python train.py --dataset="capsule endoscopy frames (Kvasir-Capsule)" --encoder_parallel_block=false --encoder_layers=12 --lr=0.0016 --cautious_weight_decay=true --weight_decay=0.1
Rows from block 9 of the encoder of a small masked image model, named by matrix and row number. Rows with one number within an expert belong to one neuron, the router's apart. Each number is 500 + 25 x the weight over its row's rms, rounded and kept within 0 to 999. All counts start at 0. Numbers have three digits each. After the name is the row's rms in percent of the matrix's.
Before each expert's rows are labels from the 100 images, of 14848, where the router gives the expert most weight on average: "peak at" is the part of the image that holds the peak. Only what is clearly more common there than usual is listed. The data: capsule endoscopy frames (Kvasir-Capsule). In brackets: how many of the 100, against the usual share in percent.
# router: router (encoder.blocks.9.mlp.router.weight, 4x192), inputs 0-191
# up: expert up (encoder.blocks.9.mlp.up, 4x48x192), inputs 0-191
# down: expert down (encoder.blocks.9.mlp.down, 4x192x48, transposed), outputs 0-191

# expert 1
peak at: bottom right (100 vs 14.1)
router.1 102:469514511501521500517519499513489492481493579503502476495497513495497495483498483495499523500511473485465535479527468499503542494509510491488560510499505495471479514495495553500493477460458519469535438526527481469522479497495515510508460504502478513531482485470499496500501476522476533518504483486476491512509461444501494538465476523462485506469521467503520531491464494507474507529550526499401510479473489506499514540507520481478488563523499485560509511546466550532505529531502503500461490509525503487496477527449492510500488534502508518532482480502491488497522493547541546492
up.0 111:433451513490512465540447520506488509461509514480477508504483514465527498511496514472513557516527473495538451540524500482533472516452514502500491487499547555497483506540487526506505515518513487512490511519472483502516493488504520530456494492483489467512507485519501467515506488502523483530460522477552498453514465479534524468475517461479455461432521478491503485494537513526486505529488466511516454553507493535517502519464521505520506524559495494544510464538526504484515488501532497502473502520475489502529518495504516465520541495490514477507517504486499520515514448483488459491
down.0 101:466503516531466503485471524542526515510509504474505533507551479488499463509491476468493503518509535480508544540494480481514533508476498532489480478467526518470468526467507478496483501486517500537499522486489472526470472523491490513490483515534529509500483536549452519490507512483495502486523514525548474489497579490506520504531515517495493466475563514494524497512502512513488500512497488470549506539497525517446496494477484506486481502495505463519470505517479537536529515514516513550545493502505436507481497482497509440476488481531483576506533503502455545544525488465478504471
up.1 115:471499559520480520496487461481460511512533487451534497465503526489479509477475499543515494494516512514520445471527507483536498522519497509465456469544514437496475501528472482500493491524499499482462499492500509516512529529566507469527522505541472489529497474537507544514529536474506534494491543494477500521493506487491499462500505468524471478484470491521515502512518497483515541506485490516496469503485474463547502477477579520518526490467477514497514492462545476464536544508512527495511486514470505485460509500461512483506471510515494492523461488533518461471498526545513539482
down.1 119:503524530509475490491490456473445484547549463438517508441462503508485507498501481500474526503464500511486450473502507506508507499508499472511489483513559453524505500511510485535536499503494494473463531494539472520490533510515541497520502492502488487499467472509500516521484515475518562479481476466487499527517491532482482478483489511515513490497458494515491509554501499474498483452489465553483508551462517509548515511489551535508531497492503535506499515475546473500487523511499482510498494495488528500495525511464523472503490478491464505487469491494531488423486562539544490515
up.2 088:426528513522514494508493490513477519558513528501497468526534518462511499427501529485519489527520514487537450486512519504538466534436489512461506496523509468494453492549490497518487521545474472519489490480500476523502478489521475532472491461523484498497500491548492498477480469526499534515475484444521508444545488468527526475489517492490502497472494502489519481530494499492500524545509485480485451527516487501526526534467531512489526544516490500528478471465516517450531510493501536469495531506478490517493503483469513536518500496494508500534511501500532472505553479525484487539
down.2 083:513470510481458496491499487530509516508478455540509518481506478484447477523506487489491520532446514498492503505522469480495485468477493531545490512509515512487542538520454503494478544520509488523547537480490477470476510487481503526485517521519552506497501494530458489473520542503483519518514526459477462561532549482503515502482522506503498474509532509491454498513560495489495457547448519462532523509498524547490520489511471475443518500497498507493494521521516490516532535497511525487540491473481466472491543550481491511512472461525480548506525533520517514514519495465511518482
up.3 093:529551531526499511528471506440536430517480489471492529492531455548515477492533499477521517498477504532476484491510520465463529438500487504520490471513516475516538510508528510514499455519483493502470493491515490516532525506486522488509491501477498498529483510517492508534463508491410528499532514521514507531517559517496519478491507444513480491486428499511475528479506470478513482521493502504533494504524490530444508515488497496532509442518515503493508492466541496468523530493459517505487515504506506503554514495491476504488486497536494479497491540466490453516518516455502472523
down.3 095:534547511501492499528476517501547511513496475531536542476482488492500499493511499542500485499539503467529498500511480472476474487481476472490504530533489522542506478552495444467488518528504543457464455482505472470476473511475436499522542492486455511486500447524484556510461494493512494455478506508489504467513534521476510488519503460485491518511473462510481544484517471505543510501493477505519542523512470528486543456546483519471539486495483541516529463482513490521499495522482508491468519483476493489526528512474512553537519493525497519481494513525483546463477480502483504510
up.4 095:458496528471508489530455480509468501477473516493530488485517511463507509475504527509515558515558486504547449493485499500551473497460535477469460469480497536513447498548492500499494522541475515519487466531496486509539519531521479510451502467515496455501509521506536482493515507512498510494461533441504501472519470486523513499488513503449465501444489549507506535503512485469486564549532516516480469488480498494529524520503527510486518520548477468534488500486531532502531485499509507467515486514499503501517535502496517490507469535507521492517504507476518508485538438512480494513
down.4 086:488522542518475479488494465524521503513492491544482505525505503505469494515506430520447508491500508530474531508514443459453515459490470485499490480492527514526494525507492493474538491472521522505511495451542506508468477533492491516489515497500544471520513499546469499501491517504528517503470497507478483478494527485490535525510507475466499476493483495523472472524508494526529521517493502475526487506447520572510494534531497455496529491473481509488478490509468545553569518505520542483500490480533430498538513446494526529520519482524474531482545514478458494493502477504477497495
up.5 100:440517460526523497488475498507522471542474505452518482514476482496516510461500498548534484470449510515532515498511499498535486481408463507485492469530495532522507500517509483503498518505497503459479491465511555526542519512526490499495473462527516463522511526490493518477510472476518538506521523512494507504485538542477490451503474480533481509530528471487474531531502513492534471536468510490500522497474479497516510436535505551488479475479455473506503506505484521526512494515518508493491514438499552532480475487533474472509532513498501517485541518479534494514518470484503467482
down.5 105:490503495497512511529486492481518488482514495472494511481488465529558488484509535472548461525482481491494478532479460450486485475473520483520534537506559481530477546519524482453553496502483514477513458483502515511526538509435507485486458489427523474497495485473481483449479540556558522524497515537495512537505511527481476478479465491488508491524494514536472518509527496497527505480470513544504510469500506518479539529487498513470529500543475490526548501513468475495480484468520492492498486494475494529490483470501524534498480543526487514494469463493494514526471497500521495492
up.6 087:481508518508532527519493553511464516451488457464523488494474487480470496501504521516532534479528458482521454503545498503528493473496509483473537459481496550504469487483538456487461548514496552503502509480459473502522492531498510477511485460508498463513488516520467537484480525488520507482484521474534489480497490515497474476495535450479494497511476508495516480527492551466498542449447486476474506518519518506556462488471498549512455516534477556488473470507520516529494516490517446500534537493479498517538511497505502478491528524525512494485521507483488502488470496481486461510
down.6 085:501504517504461494470475508516514487564477495514461551511563510538508465514511501499472533541494527495538504501499549490501515502486474531502500486543474511519517480507487480496536460513535535504467503514520484556481513511510510528517476494529489492530474464537506458507558466535482475468509506473474476459503513477492501480505495517491545519509526514477512533500448508542488485552496491495506494501498487484492512462539500530495525514429535504534501499470494504519448537520521543501496569521508486499488515528472490490506471524511466512506533543499531526537501513496501501530
up.7 096:506522508507492517526477477509510535527486488487470534547504503534490457490507489495491473490508493482494500481502516480520526446497495496497463517511503506491482473520495447459503499501526495462508542493486514478480466529514485520520541519476496492498467541543449510517486463418520518531498490561531480473468548495445498509510501519512501459516527529495524512527516475502570481524474466483535508509472506488496510477484515502505537490479470513483486512492539479524508488449547575454521520492483497480537509495469501493493527499509457513512482516532474493494487487532517452532
down.7 091:478488483485505468484475484498465533528504473446512475514460511513508513538541486519506489462494499527493466522504480553549502535484466498546519485478441483513506525482489508515522539480478505481540505523474516443473449513503485479491527500512521528463525473455561501480497540489555544522495511509485530491525462511501494486487498485521468531510537495462481511489503484512454465475500471511522461508526535485543525500503489519522465515475475562493511495492477502523481537532526498530443496494508526460505506522486495522531528517469461494478512495501505498478514469483511534507
up.8 103:450520494514471498472475471471477502504567479437496555474434517510506515495511503553513514471466454535500491460503493528489475514525470478480479490514490457476484468550491495510522499516510529447489529499490505477510510520524530465532510518489477497493496493492523524511511514477505517544530496560490495493532515554473497458479516479523461491504468512502503526491504485490548486466478465512492424515448471473511499489525524502499506541445475518515525513496495471518500522474495561498503511498518512506492507502497509482535524512507481492510500490509531491467508493549467499516
down.8 100:484504498540503463494477506461471490492512461504505496462503536478502531489461495515502478504487489548491509506477491518541504491552524470495480481523483455488465468560538478479544514452508519459483500530472452486514522540466461536523519487502467453536513491474473530536520510518491475495518512529508513466477491487518502468456451500503480525523467518498534507520561480457543481473481503564528502515494491509506529487480490519511476474492469554500523534479491495510512441475496481488532510480500537508464474502509521490523501500532513488486510489501532492510456469519489473498
up.9 100:522499532514506541481481501499491415478517526457446505499487500495480496511543471476516520481467470558470519485500515540443506509518474526518510479501505486495516472503455548531500504493437516549489491519500479499513514456493529530489488506514525476520558511500527541487479488535473463546490490534524507512528523488484494519480471464502468496471469466509494481503515486505460535509521515522469500509520448524508522537504526481504487487476498481509506447521504451527478490497466510513470526541502514491532488461497468499513495491449503502476506514483485473482529489544484468510
down.9 105:479536494516489508503495453475495472499492461517530507502497531465495514465525512510503459478501534477534504517486541517485503469529473532494466498521499467517497457489483523492494486537478521482443494477451517494521508486507454505465550521497515512516481509497500511504510470511489488515507464523507519477504519464480501506491500460512531504512492536500510510501505506490558482490421507556535488487533511502440477464445474533494500548471502529555487512483465489496488477492485459541501503497526508503487513535519501507514488432510451526527521502551485467493483478535499446515
up.10 085:434517532512459513537481460487526466482561469462522561527496496502518496491481525506514477484476532502508546476507520528496479495514517480487519500530501486497490488520505514516486471487528523456481489475504479521507514513508517509508508517478499500518471536522454482498509518493479428524515510521536467468506533530500497469530494457514480490452487496470558500548508512503557523490434487461461534510510445505493501515505510498529484506497500457501452513485509511505457511509492529507481496465526517524520499489520490495490521535498529497473518550511510547525520473522464478464
down.10 078:476565539525513505501520489481496502505478486511512487521529501502487500471464475511563488500526479478492547451489499512542488548479467542487510510520485477496523490481553545482469500487518463498502511496545481459483490538537486520540480467467445493512483523517524451526477524554511497475511544467494504463481513500517436499509483520532524538542466490493480487496423449505535499514499494533504474481479508498500499479471496482487494527518521510487474526518468533484527461489501494492516475506483494482472508478527520535495521512505447488497491525489507523504475534526488493497

# expert 2
peak at: top left (100 vs 14.1)
router.2 101:535475487491496535471492511523560451488520480488492532507501507537469470490467488526513476450510523494495499497472496503469499464511493529511464506502501488520525490496521475469478470508499520487497538490471490515499475523479500497525521583483507498500516548513457495428480510468517515513532479529494533508488542539496511502557488461499510513508538516553474481477550484480547459508500525507526505488491510498458522495470547499487509463461508515498521456478523483513453495497513485479527509491513504470505525483518513483448494473492498536509550496477521478477458485505470479554
up.0 102:495531518543509495441512500480510440536483482496453503523519505505479516495527529485520440511461526509518503530482494499490486479469466504486476498533514498498522474523502489483553493520483527518505486533507471511499537536517512524473484528501526511511463504497552479562512473493482499505544498509495471523516537496488508533502469503544505486532536479468448539454520493499514471473510527470476492475485483546510534479471492486502506444502452516478503506517494510507466503499515527510518529476502547534512474520480446472489534501482489522478527560468534503537516484459511484513
down.0 104:491454492507483491545526526533549509443445494535487442495512490496516503493485522509480477482477481436448455510536529491504486507478502502489481505477537548495519511455501467527459496482554472494532486483518503515494450463530494504532480493502542505525507470484491491497466486510504487513521506484526479491510520475519484535499536494446541523477520516521483491524487552501482543497525501529519521536499479484509478471506494508469487499514465494481479440519462494527499528557521493493474494522523482515497506490535523456466521469509528486489527529469473516508471484503472511476
up.1 105:493424513487511508532501488488497416469496511472492526517534470497490541500491510476502497526505442484450529472486499478483498542515515486490510475535491484523494533532483551545527452521475505506524492518500508533550529520538525499502466531517497504532485532489477488500469523505488486521483496507515537524479511488511519546515501499480494509493508503504472535489497481464474534520478510488507511485482472489483512510492513510552504500484504501495519473469511491410509529496485508452452492491484514517509484501491502442484494493529509485562504534509464478485498488471442551485
down.1 099:472541454515436518503479509432487482453455449484493512480510488540501468553457500519502511519528492514508537499475487487523496479518497491513513507490502518464515486498528515522486500502527505483501482539513472508463530475506488482498438523526506486492446504490507493474499489457535490483461499493482529490499511506505500481508535493539501526492471481479511456545514495532537500488484493527501503475495505482494494505510477503462465523473485453493519507531507480551492486461534493534529519467517508496515518482501509534535456441498522497487486490478480479494481461485587538453
up.2 098:478514453500470499549525501448529472501496476473533477483514502491496506484508497526503516482525479533456510487499506454487510498451498462487523482512463512514486515527536574518477481527516551479463526470475472442534532504478516516521513466491468497543492492463487469513461525507500541514502519477501524458520469487521497474489525468476525492504488501519500506480495466511494510510504503503446473506498479495499514501516492573490505553474471515533541521477485541463554502487515522519466484517582519503500505499454517501527460488489509524502496506477517485490473478505485510485
down.2 093:486502494501506483468476517516473553537499496513514520495499496488505526510512482498496480424471512485528494505527464541531456532514517499513491497495507496503487511477501509451502503473482449495513517531508533490481456503480502499499541515490512533477556529490500496509521473498491496460484438475489515485528485503458524474509520502569509513508501502460520461494506499514419459540480470489493543548538491465491452493527479524509492501522565507531485563500514465481515481508498525505508515505519546520495516498497523491537502537449498477471511489509487527501519499442507502515
up.3 111:514474502533508513514510481484502408563501517442486483511504500513464524488510491490506522451475489492484555470517564489444519505488491529455515473513521494508522479508522494530526460521490522499520478496468488537519544513481554467524480544464527476540506519491500471528466498458487496488533482515487547520482520498501505499514497450502524480481505491482461499518500482507538492537498547475505506507459473496494512482489494511544456482480474508488474461472509540485504511533523535500501512495522526519500489488489468489482503537522502506517547550498494447506511483484487501513
down.3 117:501474490495480490527532515510530498501482509500506467483528476505505515485464486483525458549538506478493518557503535505541484484464553519490497517507491535502502492510491482461456468476516513462474492455474507534491520447513492492486524519520549526470503487482483547451537471519523494502481488465510473478488506450505536530478561495469477495459504500511525473464538502501510507505535479499506508478502485511521502524480540489459498530516506491503486493454500517511460488511512516508453438531522517539476503473547484471507488453480461494495496515480478470536447541483510519493
up.4 107:533511477484489528466486548516522438478494476495503497495488488522490514499486514507509480522517468484453455509490489484487496497508493502538528497523500490500494478511496560516525534514515481506510481523521461467520512529482515531461518465459473472518488486538470467486495543523538487507488490506521537511487504462515489528485511478488456500515500485502460511431525472468495545515495466487524481513531515544498481485473513509456483523493509522551506482511529477477542494495504479466462486512548514478549495463527509490517487519498520509470511518460543497520499430444449474465
down.4 105:486506514502529543496498491496500503473503458539499494474512493514475498475493489545562496471526508470504510495472483504506517443556509535531498498480523476485517474505532518470508497497515512512510532532483507445467492507500495465495516520487524542492482531452504527489515509554512511524489508505432471475509517433477542491493504524533486469509478559494495471509499431507499490498510490513516476458509489495533494480452510500526455513518505514552482514463499470464537483512473465494553486502544535522495513515477509507502506509522465485507480447503516484480509478461552508483
up.5 110:489512482529512513514569512522481486478465507516476504465505471526491517503494503508554486510509493538498510518500505538452496504520462466511521495477535490493506531517534487455530495489510490510518530547508490489533483566483515467480452510527502492502468496471480493507505502535525494526504453509438506488544483520455514520489527479516442520516508490495463514511534515511508470487481490511428534482505461508546511534506489488468540501537496529451477484505525480509523524487501494495497509440508513527543464489500484497497527502473477520464471524477526462533472476496514476548
down.5 114:486507479482504467516517467510554541469476457530525452508534447486541481490494531506494498499505479451467437485538515501499509504469504509498472532501493495500457477471479502488451566465493507492493496480508524492497474512545489523536468453484503506503512501458488491512487499482529495509527471525491488518495495515484478493517498526467496518460510548551489492486493540514496538521511496536520452482500431499489495492531510512507480515548492476508488506484495458453501550529465474488493519503479437488519491479489472517477520469526519506552477517544494519486492507486489484472
up.6 083:489485505506518458464508530497512486476506500516519494469487511480507507491527507497500485501507481480527486482538488541532490518513504486505521499527509463487473463553495468502530526516538524490568505523493485479506503531534526518474518457509500491503430529526519518505480530495528479559535467522503469451517509474497509530474497533513521476502540539506499500481497508471547519548470485480469447490495490504477506532472497468484489528510448501487490520521479498518526504416499501481546558499464523467466481519477513552484507498487535532508513527480494441504486476479505498507
down.6 085:473541470498479472496491510463533531479526497513524491531458522487475494514525495540487489503485491506492498513546466516513477512467518466529484524469532533534481509411481484462470462504512480470550477499489483426497487470521482484497500482507482530471496479452520499537516498486464506479511550499507487465513490487495481493531529506456517539480520514499539514459471518486494477439545502502509520489545461512539489508507503502506508519509472509500507513518461500548489515502515461496462495530523473532456508504534493486536560497478529509499531485510474499523479521497475500479
up.7 116:475491523495524534510489486472475505518511498470479488506449503493516492496496509489515515486498502533515519501533535485570506547508497494497498465488487490462460501511502486505510489513481525493484445440486487476494490449487522502467509486464511466530503463530467538507469523498517513482481511481456469490522459480474498474493449503486473477498454537500553526496547522507540487485536520510487511458518457518545527490494533563556456525501447513485512502510467536539498494497505513481478539496471528514500470514513507542544501495488500508472475498493504484472504460525477511547
down.7 116:479493497503504496494515460516533514496460484514533548526495526426481491490485525483450520537486563498455576449444542496452493494515516456533522508473502503481478499527512484469542488546451540502480500529477467479495487490481453505513513524455472522490516476501555454500478514532491489501518500494513542507489458510456537472479517505483488523514488571479484472495514504489499482484485469527501490491534480503483467515515507514522521539496486496509537484475504519484511517486461510493488513500516466505500504498526503487535514509500496502558516484518486481504488476505494515523
up.8 090:495541496503512506485486470524510495530477484526479511493507528494479495559486457466441509482483504499550464454543519496510497488479485455509458487482493520505510462480468529540510545516511504540488526473518530491511522504516521535518477448541519501511481480531519486504516474430491494479499511510473453511537480520454528515472474491489525520492520494490502491476489514532507509525524476424467497516492530469525481514522507502515491484505490508513499542458472476489490496506505552488468491463489521510507511526479496527506538502495501529456465489515545529444552526527504499531
down.8 087:438502474490479554512510509501506522478438466434503524481517482504524468517512467523521491482472575491481517521482503530478515532539504501473502529472503525534503505503465554500514534518525498471496501559492496484435512513458520498455476504466531519475530484499524490459496500518504454512539522465493472499551528508503526484518495483504529526548511557511522506494482490501490505493529487482491544489463479547514502481488529508477488518485504481480522501500456463501489512532524503532509525527483480508489505498520524523514490492492549486481493500483457519490469463526511488524
up.9 092:483502516448509460500521527503506447494518488510487507491512508498486516486507472468480489501561545537529480512507524470509499537430530485512522475509521501496488493539498508515497498517486518498483475535517469462531526464504499529432481476488479493554478458532481457508519509489498508504471529499525457440495498503526545504470455508476476505485503483539527526518473506506490519530505503492469494479510481489482482494527495519504492489489422517493466535506524487524494484479474524530460516494485548514488570518481580510515499484487525462513494520458486507518506506486482503488
down.9 093:448505500479484468473473515522469529505500478505502554490509462512511487486533475463541483455519491545491488511494494495499504497430522520511554433491488510475487524467512491541493526523497525532516480512545477507486534482463551472484502536470471527538514487471479546555490484501507525523479514553553490523490530483484499479518491508502474498453515481493484466512492540470503493451491466482520470485486495530499530518508498518508445466521470486502451509473471464503482508486526545489496499493496520536515485474495487466517494490536483489519516514505502524519462509506494459495
up.10 095:462514495463480487496511507497524479517494492480497531521451546521503477497477474507480532516488486501522501479457519492499520515489528461499565475494482481472495500513517511510545500511529512506492497538517458458502483517526478540473504479462514495502448509462516495512522504460491502520471530508510457456482474520536491511486469526496532467480499499537493476519440511518521522534536531473536471494470492466507509504511503504484540494491433479460508542519461497540492557446519505469502541505471511525551524512449508496504511522436505518490508501481449505517512510508504479498
down.10 096:472496484496507493479508538548505551570463500453488479534504473493570491480502497473507550472485508513528446485507472518513492524479488478483509491474514453520486494499509497439494488509501473504532482541492489511449541479515565485505524475506494553471526507516505532501482509475497505481459481513510481480524505510459504491505502459522446536479482497494498510505470523523486500517520465516525500468506469537536488507497515511494485556510489496519459532529505528503483513511471531512520539543448527520511500465496482496535505495481464488499498518477494477480444505467504463501

# expert 0
peak at: top centre (49 vs 9.4)
router.0 097:493500499496441459467476494470516524454500476504530508505483457490560512516483508502488521554475459497520493516554504520515475517484473536482465493464526507517495503488467513510483537501493449506500494477507526517496475467485523513465502441491488515487527500564495484544525515483504511499502475487533500478547505479515507487446516488516485516498493509499552514503493580495501523465450485486567477514540507520516463470529534510526498508501494531472482487507538495500487543489511492517463502512459494500500481507522502455542511487464445499477500491517494503515458509493502462514
up.0 107:461507492526481513533500484453517496481463505492515465485491515493537466502524559486558486498516462500469505490480529495515529479486488509446518463503527507445490493499508538524467521485451546504512482527510500504516472509507531514541464455456506506508501530520504433515470493491497493532504480495502467508513470472524513510440524468470468503467473547508502517480496495472487489539493496499478497484518490520512507481434477522496486554503483474537509522484486512493522527504494529498547526511540493513500503520499496500474540553522583496515467514480488480525510465489510499503
down.0 112:532519493508467474507459495521517481517443468530497487547480523466493474477492471501498485557505516480470502534478497476502506439441500503496471472504483553527542488500505471511531511498527502536486507483457489492527497499504523534534518466513485510466493477498477490495507474493524511488492526516534511477541515479489539475509481506461544474520542527464542492519513474476494511482453493526509494520536490524488524497492479489541465478492481497507495493528513502515524507517503490497478582510533486468534523528493478475513549462495536554508532501512499520465474455467483484451
up.1 102:499532484515516488467512492505465485505499528487454483542477510522504569507438472496510529524502517520493474471517496460511514519473496500517496480519496509510464496529522509558499492513521524503478500530500463457507507491548512523461487528491504471513491467549500481535544506489518487508513493468490492462522470493496530522498489487507477480445513508502485496495494526478514522493498579426491508531494537544523493510522533485491483512465501568470506525518514499507533489526501508496483513452499499441515509496456468505514485566482487505517463517490495511495487469545482462537
down.1 099:535493500514485478487452531497502490480518489494501517441477490482494487521442492505514498488471520492522482471567478453464490442506543473508488487488520500501451526502512484454511514493528504488482533528486468497495515488447525499495524533501484454508499496475539484507463498503492456490481543514498486470462511502476485490471514489485496505506475483517493505537531508498503530459431505496437533454482453510455488526510531529492547515524546506518507474482498491525479540495493471525516499506531510437513475496480500523491494474529479493469437483508492517470502534524519491495
up.2 110:461500495511490502518547501519498490474446526480507502502483481524514512530458524473540507501479460475491483519477506505482471504494505478458513496514564531471535505477480551483501499492458509497503462582507508438544482546458588502500432526507470491492506504518503465506495523461501458497511513496516519509517489485481524510480512481491461506449505477504480514461500510470469503518489481476484514493520491498497508470486514505509495534494508525497514506533469505489520561520510522444499518467495497511525482503546515501475553516474516472516481536513498508526494487466535508485
down.2 109:547476453507516490530487549495505516486519494504511475499510522470476487472511496485511518474528513472466497540491468495533485505437495506496474491463474536495521492499478438488489555509502537503489546497442448512479488531531495488522516483518490521443517534482501551537498513501456481544533527509542496468522512543490539492500522499508466520521503518481528482490513510509529463518510477567491465482496469499482491489490465487484463471513485520490484495489523541524486471510484493517542510556519514468471490511489516505499490489515483492555504501543515472538485488465500455496
up.3 091:499532488487502494503526524498512468462505507450459511522485480498476506508488448470476530520525471494512499522544513527507495495498510463495507485510500508519507500530494494501479527452534525513512522499454448469485519486497579509503525537527481494497469528494526487468528501488498446533495509479486503484477498537489521481529550505485517507449508501511430489512526511509518486484437496491446485474546504549484457555512532501507527511493497501489495529472540486469520507525494488515445512497517510461530518466510534474536485492476493511503492513474564506493472501487522503451
down.3 084:527514480508547486499534523485527443492487479505491514436525467502515517496530492461441502494512525482513508498490536478535456537483473489478505475493478458473497496485520562519531519571497536503480478530486484486505547502511506511496482510511477529520524445510504493496504526524523528489513529483500529500505501505491474514503437510480530503496482506490498479464482499526526487518488483505533467487482503483512498482481501527549462475508487497450506472477492479476527479512507526545478441480508518514506517478514517475506476507508477464524538480427515515461495493475424514518
up.4 112:489538516513493494480472486458490483493461493479513474487510516504553492486479524484504520541497479502510500503498507478544500464437494478465500465518520501514500484541472521513497490521453565501453485529453460482492511542472542555504502487492493484494495494504526506533540487485490468513484501499465534469540505482495494520487508501523523484454489510496482540529465507497533545512457540492527510456504468522499456472507544505506486517525452508485518511501480484510482571481511567470535549466516517477491469489507501512530528510514475517493497530533475528478521505509508525487
down.4 105:523492543507495495546508459470480515486466466484524480487520493454509472434503495504513498519505520513491485499491554494510499468487548516519471446524524559461474472513502493484480533518480522516494501512489485525497491471511527520561520495481492502506489446494524463500493516478549494465494536507523513484487488528515555497494460502470493491512468552505514546538525481464511525487501507531499497473497445507473510522515510523532478511516480515511502495480514483494504513512489491485531519500512481481507481448465532526503509529521449461509488449530488436467496458529531489458
up.5 103:480517507495499514510500494454487478467462510477524471469472479490546528495473527508509503567499479499496516513468498473502495470479510474467535484464506486485463508551500524500505527479480538529464470534465427477494489546479569532513462498475462495511478473551511469519523494526494494519494502477510479468532483491527501516459500483473471476502453495520506514486486480461507506475486511477519529470509500557526463511511514506512476566521495525527534537529487538505490553475495511493534517504523491482525508479477519487514522541524518499480460527487461492501498489504521504531
down.5 107:530536518509482484489461494502501502491523466548521512449501481464506488506501462512504517520528520503481493515536514507483503458476494489480443491515498535488480473494509494510530497516510531532490489489453469545517455489553494495524540496471484524469495455554509502488465480525517496428481530506491512471521478503472525505535514487484509484517520550467537492494528474469518476502456486545505509516531487509476448514504478488525450547505492515509483480479492520500507469495506484546481491517544492486482521487504495488476510461529432544526548491532488473454472480516508490489
up.6 094:491489535497476540537478502482510472491504495455498489537497525521529489515509533535564508504520514513511517458470533475522520452486511525447494496506491494492514529481505521491519486507482519477501516529497450467516483543489527499506468531458515424484512490516483457510500514474501495506464539469509512502507497471511503490504492481491508485463467499504484508485476462521492487526483479481507517467522466483510542463488520516526497494473472509560523510512462501485544484523523550475539525509522487495510514492496528487519463578499524475540479544481481484505541455462505486441
down.6 096:534492518483520481506478496505541488542482492518532455502522491477476479465498473496466488480521506548500519536480480455494512474488491536524514509486483463506509478502456466518497553573498504463466516455501500471521512489515540496488522460501483498483515489548464562467483502461491474481529526528519502508500489506499519476497524460492531513536480481494514549518505529480478528507461506510501480548495483491478466474518481480509501477493506474513533486514508520500532500487501558537464477519487477509477514543483480437467537514486494540542546546509490519470477491521470496500
up.7 110:470522507514479505534500480503473498495470506493491484475502509486478500487511493457487507514515505458503494458470498484495503495479486453487490500489519504472475535494542514539514498413534503499485471516484446516474530481495539530554497483482485493547474480491546477441474539492539517476499493491484473516523488511531515518497468515465494485528532530552505458519497469486504500534526476505457492509499518472526512523481506491466455534501499465509497536484469547494566480515478514465530528479493492458512478524474488493516461500533517514548460494512527466523495478497537534529
down.7 100:427459502505501488496529501556477496501482496523539512478492447473483519503528502476488503493484443508513491527500436536505483503518475488524513508519528476528498513469505522512501463558525476552523463493500534497498529513552523499462530543530485513548479504482473533529452475507471479511475513559457458511505522491477498507548484485491536476503515442470506515523525485505512497489511452500525516516524509479516491486477505497499474510536503489532468524524494490475507475521487495480455467542529502498523521499531490455494499495472505499467505507450509510500498514460485517523
up.8 100:460492505512523504498485462461506494531444475459500514512534522546535493493482490526514507518483480505529478481532568486526490475476485514494481442523550544506550506461500495539537484544474535496489499555480520481527483524453521489533438504500513486512494473495507482525509496502504488475527474514508489504527478494513526487473516496520513461476488510516469501496439494465489530504446522504512499517492479524508501452484488507530505481489494491520515517483489433468519487462499585488542526510521507516496506529488508513478544519514510528528468520504500491482539505491501525502
down.8 093:522468476488475484540534513471504486501499502553512515531467525507529498445487506484511454483504486488529490526500532495535500490478506475493508487474478517502513544524481474441523521507501539439509516503464499487470501527448518528495493491486531536513529489511494490483531512529478483493460506504516452481500490503513519462519483493499469514475495520502515440488542500490478475516487502533472490493520491525446517514537490505545475521507492536497543504501507422509466513519463530471550490499476472508526508531491529474496523570503484465488478473522468470502536531483533526474
up.9 087:457520485486465481493540498513490515513504493500510526496491467466470484460500484451471510483454481475497543514501525502493495504478512475474536475466478493505469498509502450493463516469493505532500505455465480522481499536494492497489496498456520486521477521506508552489497502505498549483478455495546490454488502509500457482496514483510521511481519463530472491546542546499504505475529506494513508516467478494487529539469529506457475530556453477498495462521493527503498573473500477487501500528482517502522511470511546490507522493498495512540542522531488472557474557475498495546
down.9 090:508489497504514537506543524542452480529529493455509498479500532492473517483478509493514536482535527530493503469486548488522437479518498510475519510469499491486552461484491514500469476528546522488456513524534487508501447481464491523533526481510515502511546484482501489491520457517536493475487480477495512478461456528520503490520504501488506471481484515507521453467524524445536511489529505477499524449445470504558514500491491510505525513483493512471488531443502504451484472499506525466493506455536502519496476533462526549514499503496484516534503516473512491530497534520500503469
up.10 113:518508491515498518516506501487485492476509514478498506469490520511500478492461506501503523545502457448486509423507529493472470451488490514461488510487557507491550480471461509494531527510498523485499537519505454488515504547493537515545490496546485527485500507538538467503495485501491434501495513525476525492536512533439498526484560532472528517492532476513497501525488454513525482513493484474484528474480440498487487504507555491471530557508487540510513497515514472516492529504518548490516472488498515497503470489497479539475537484517464541527527507515497507464504510476528502480
down.10 111:536490499518528482509525477477470507541483506499526456563539492533516463489468500479499473506525522498497528468485548470502521456464501557535526508498500524499495479491512495499508515474451502507493482552474502489513455485494467498491487486466491480516476503486502470523508489544520516484495461476510504477480539465519494518432508515548480491507478546516478492516509512455524479442490520497525485503461486497476489506524465484512498500467499495551469490526520506565491505454478492458543505479552497547503506519516511537523519511529475468465526514514474497530525470494510476489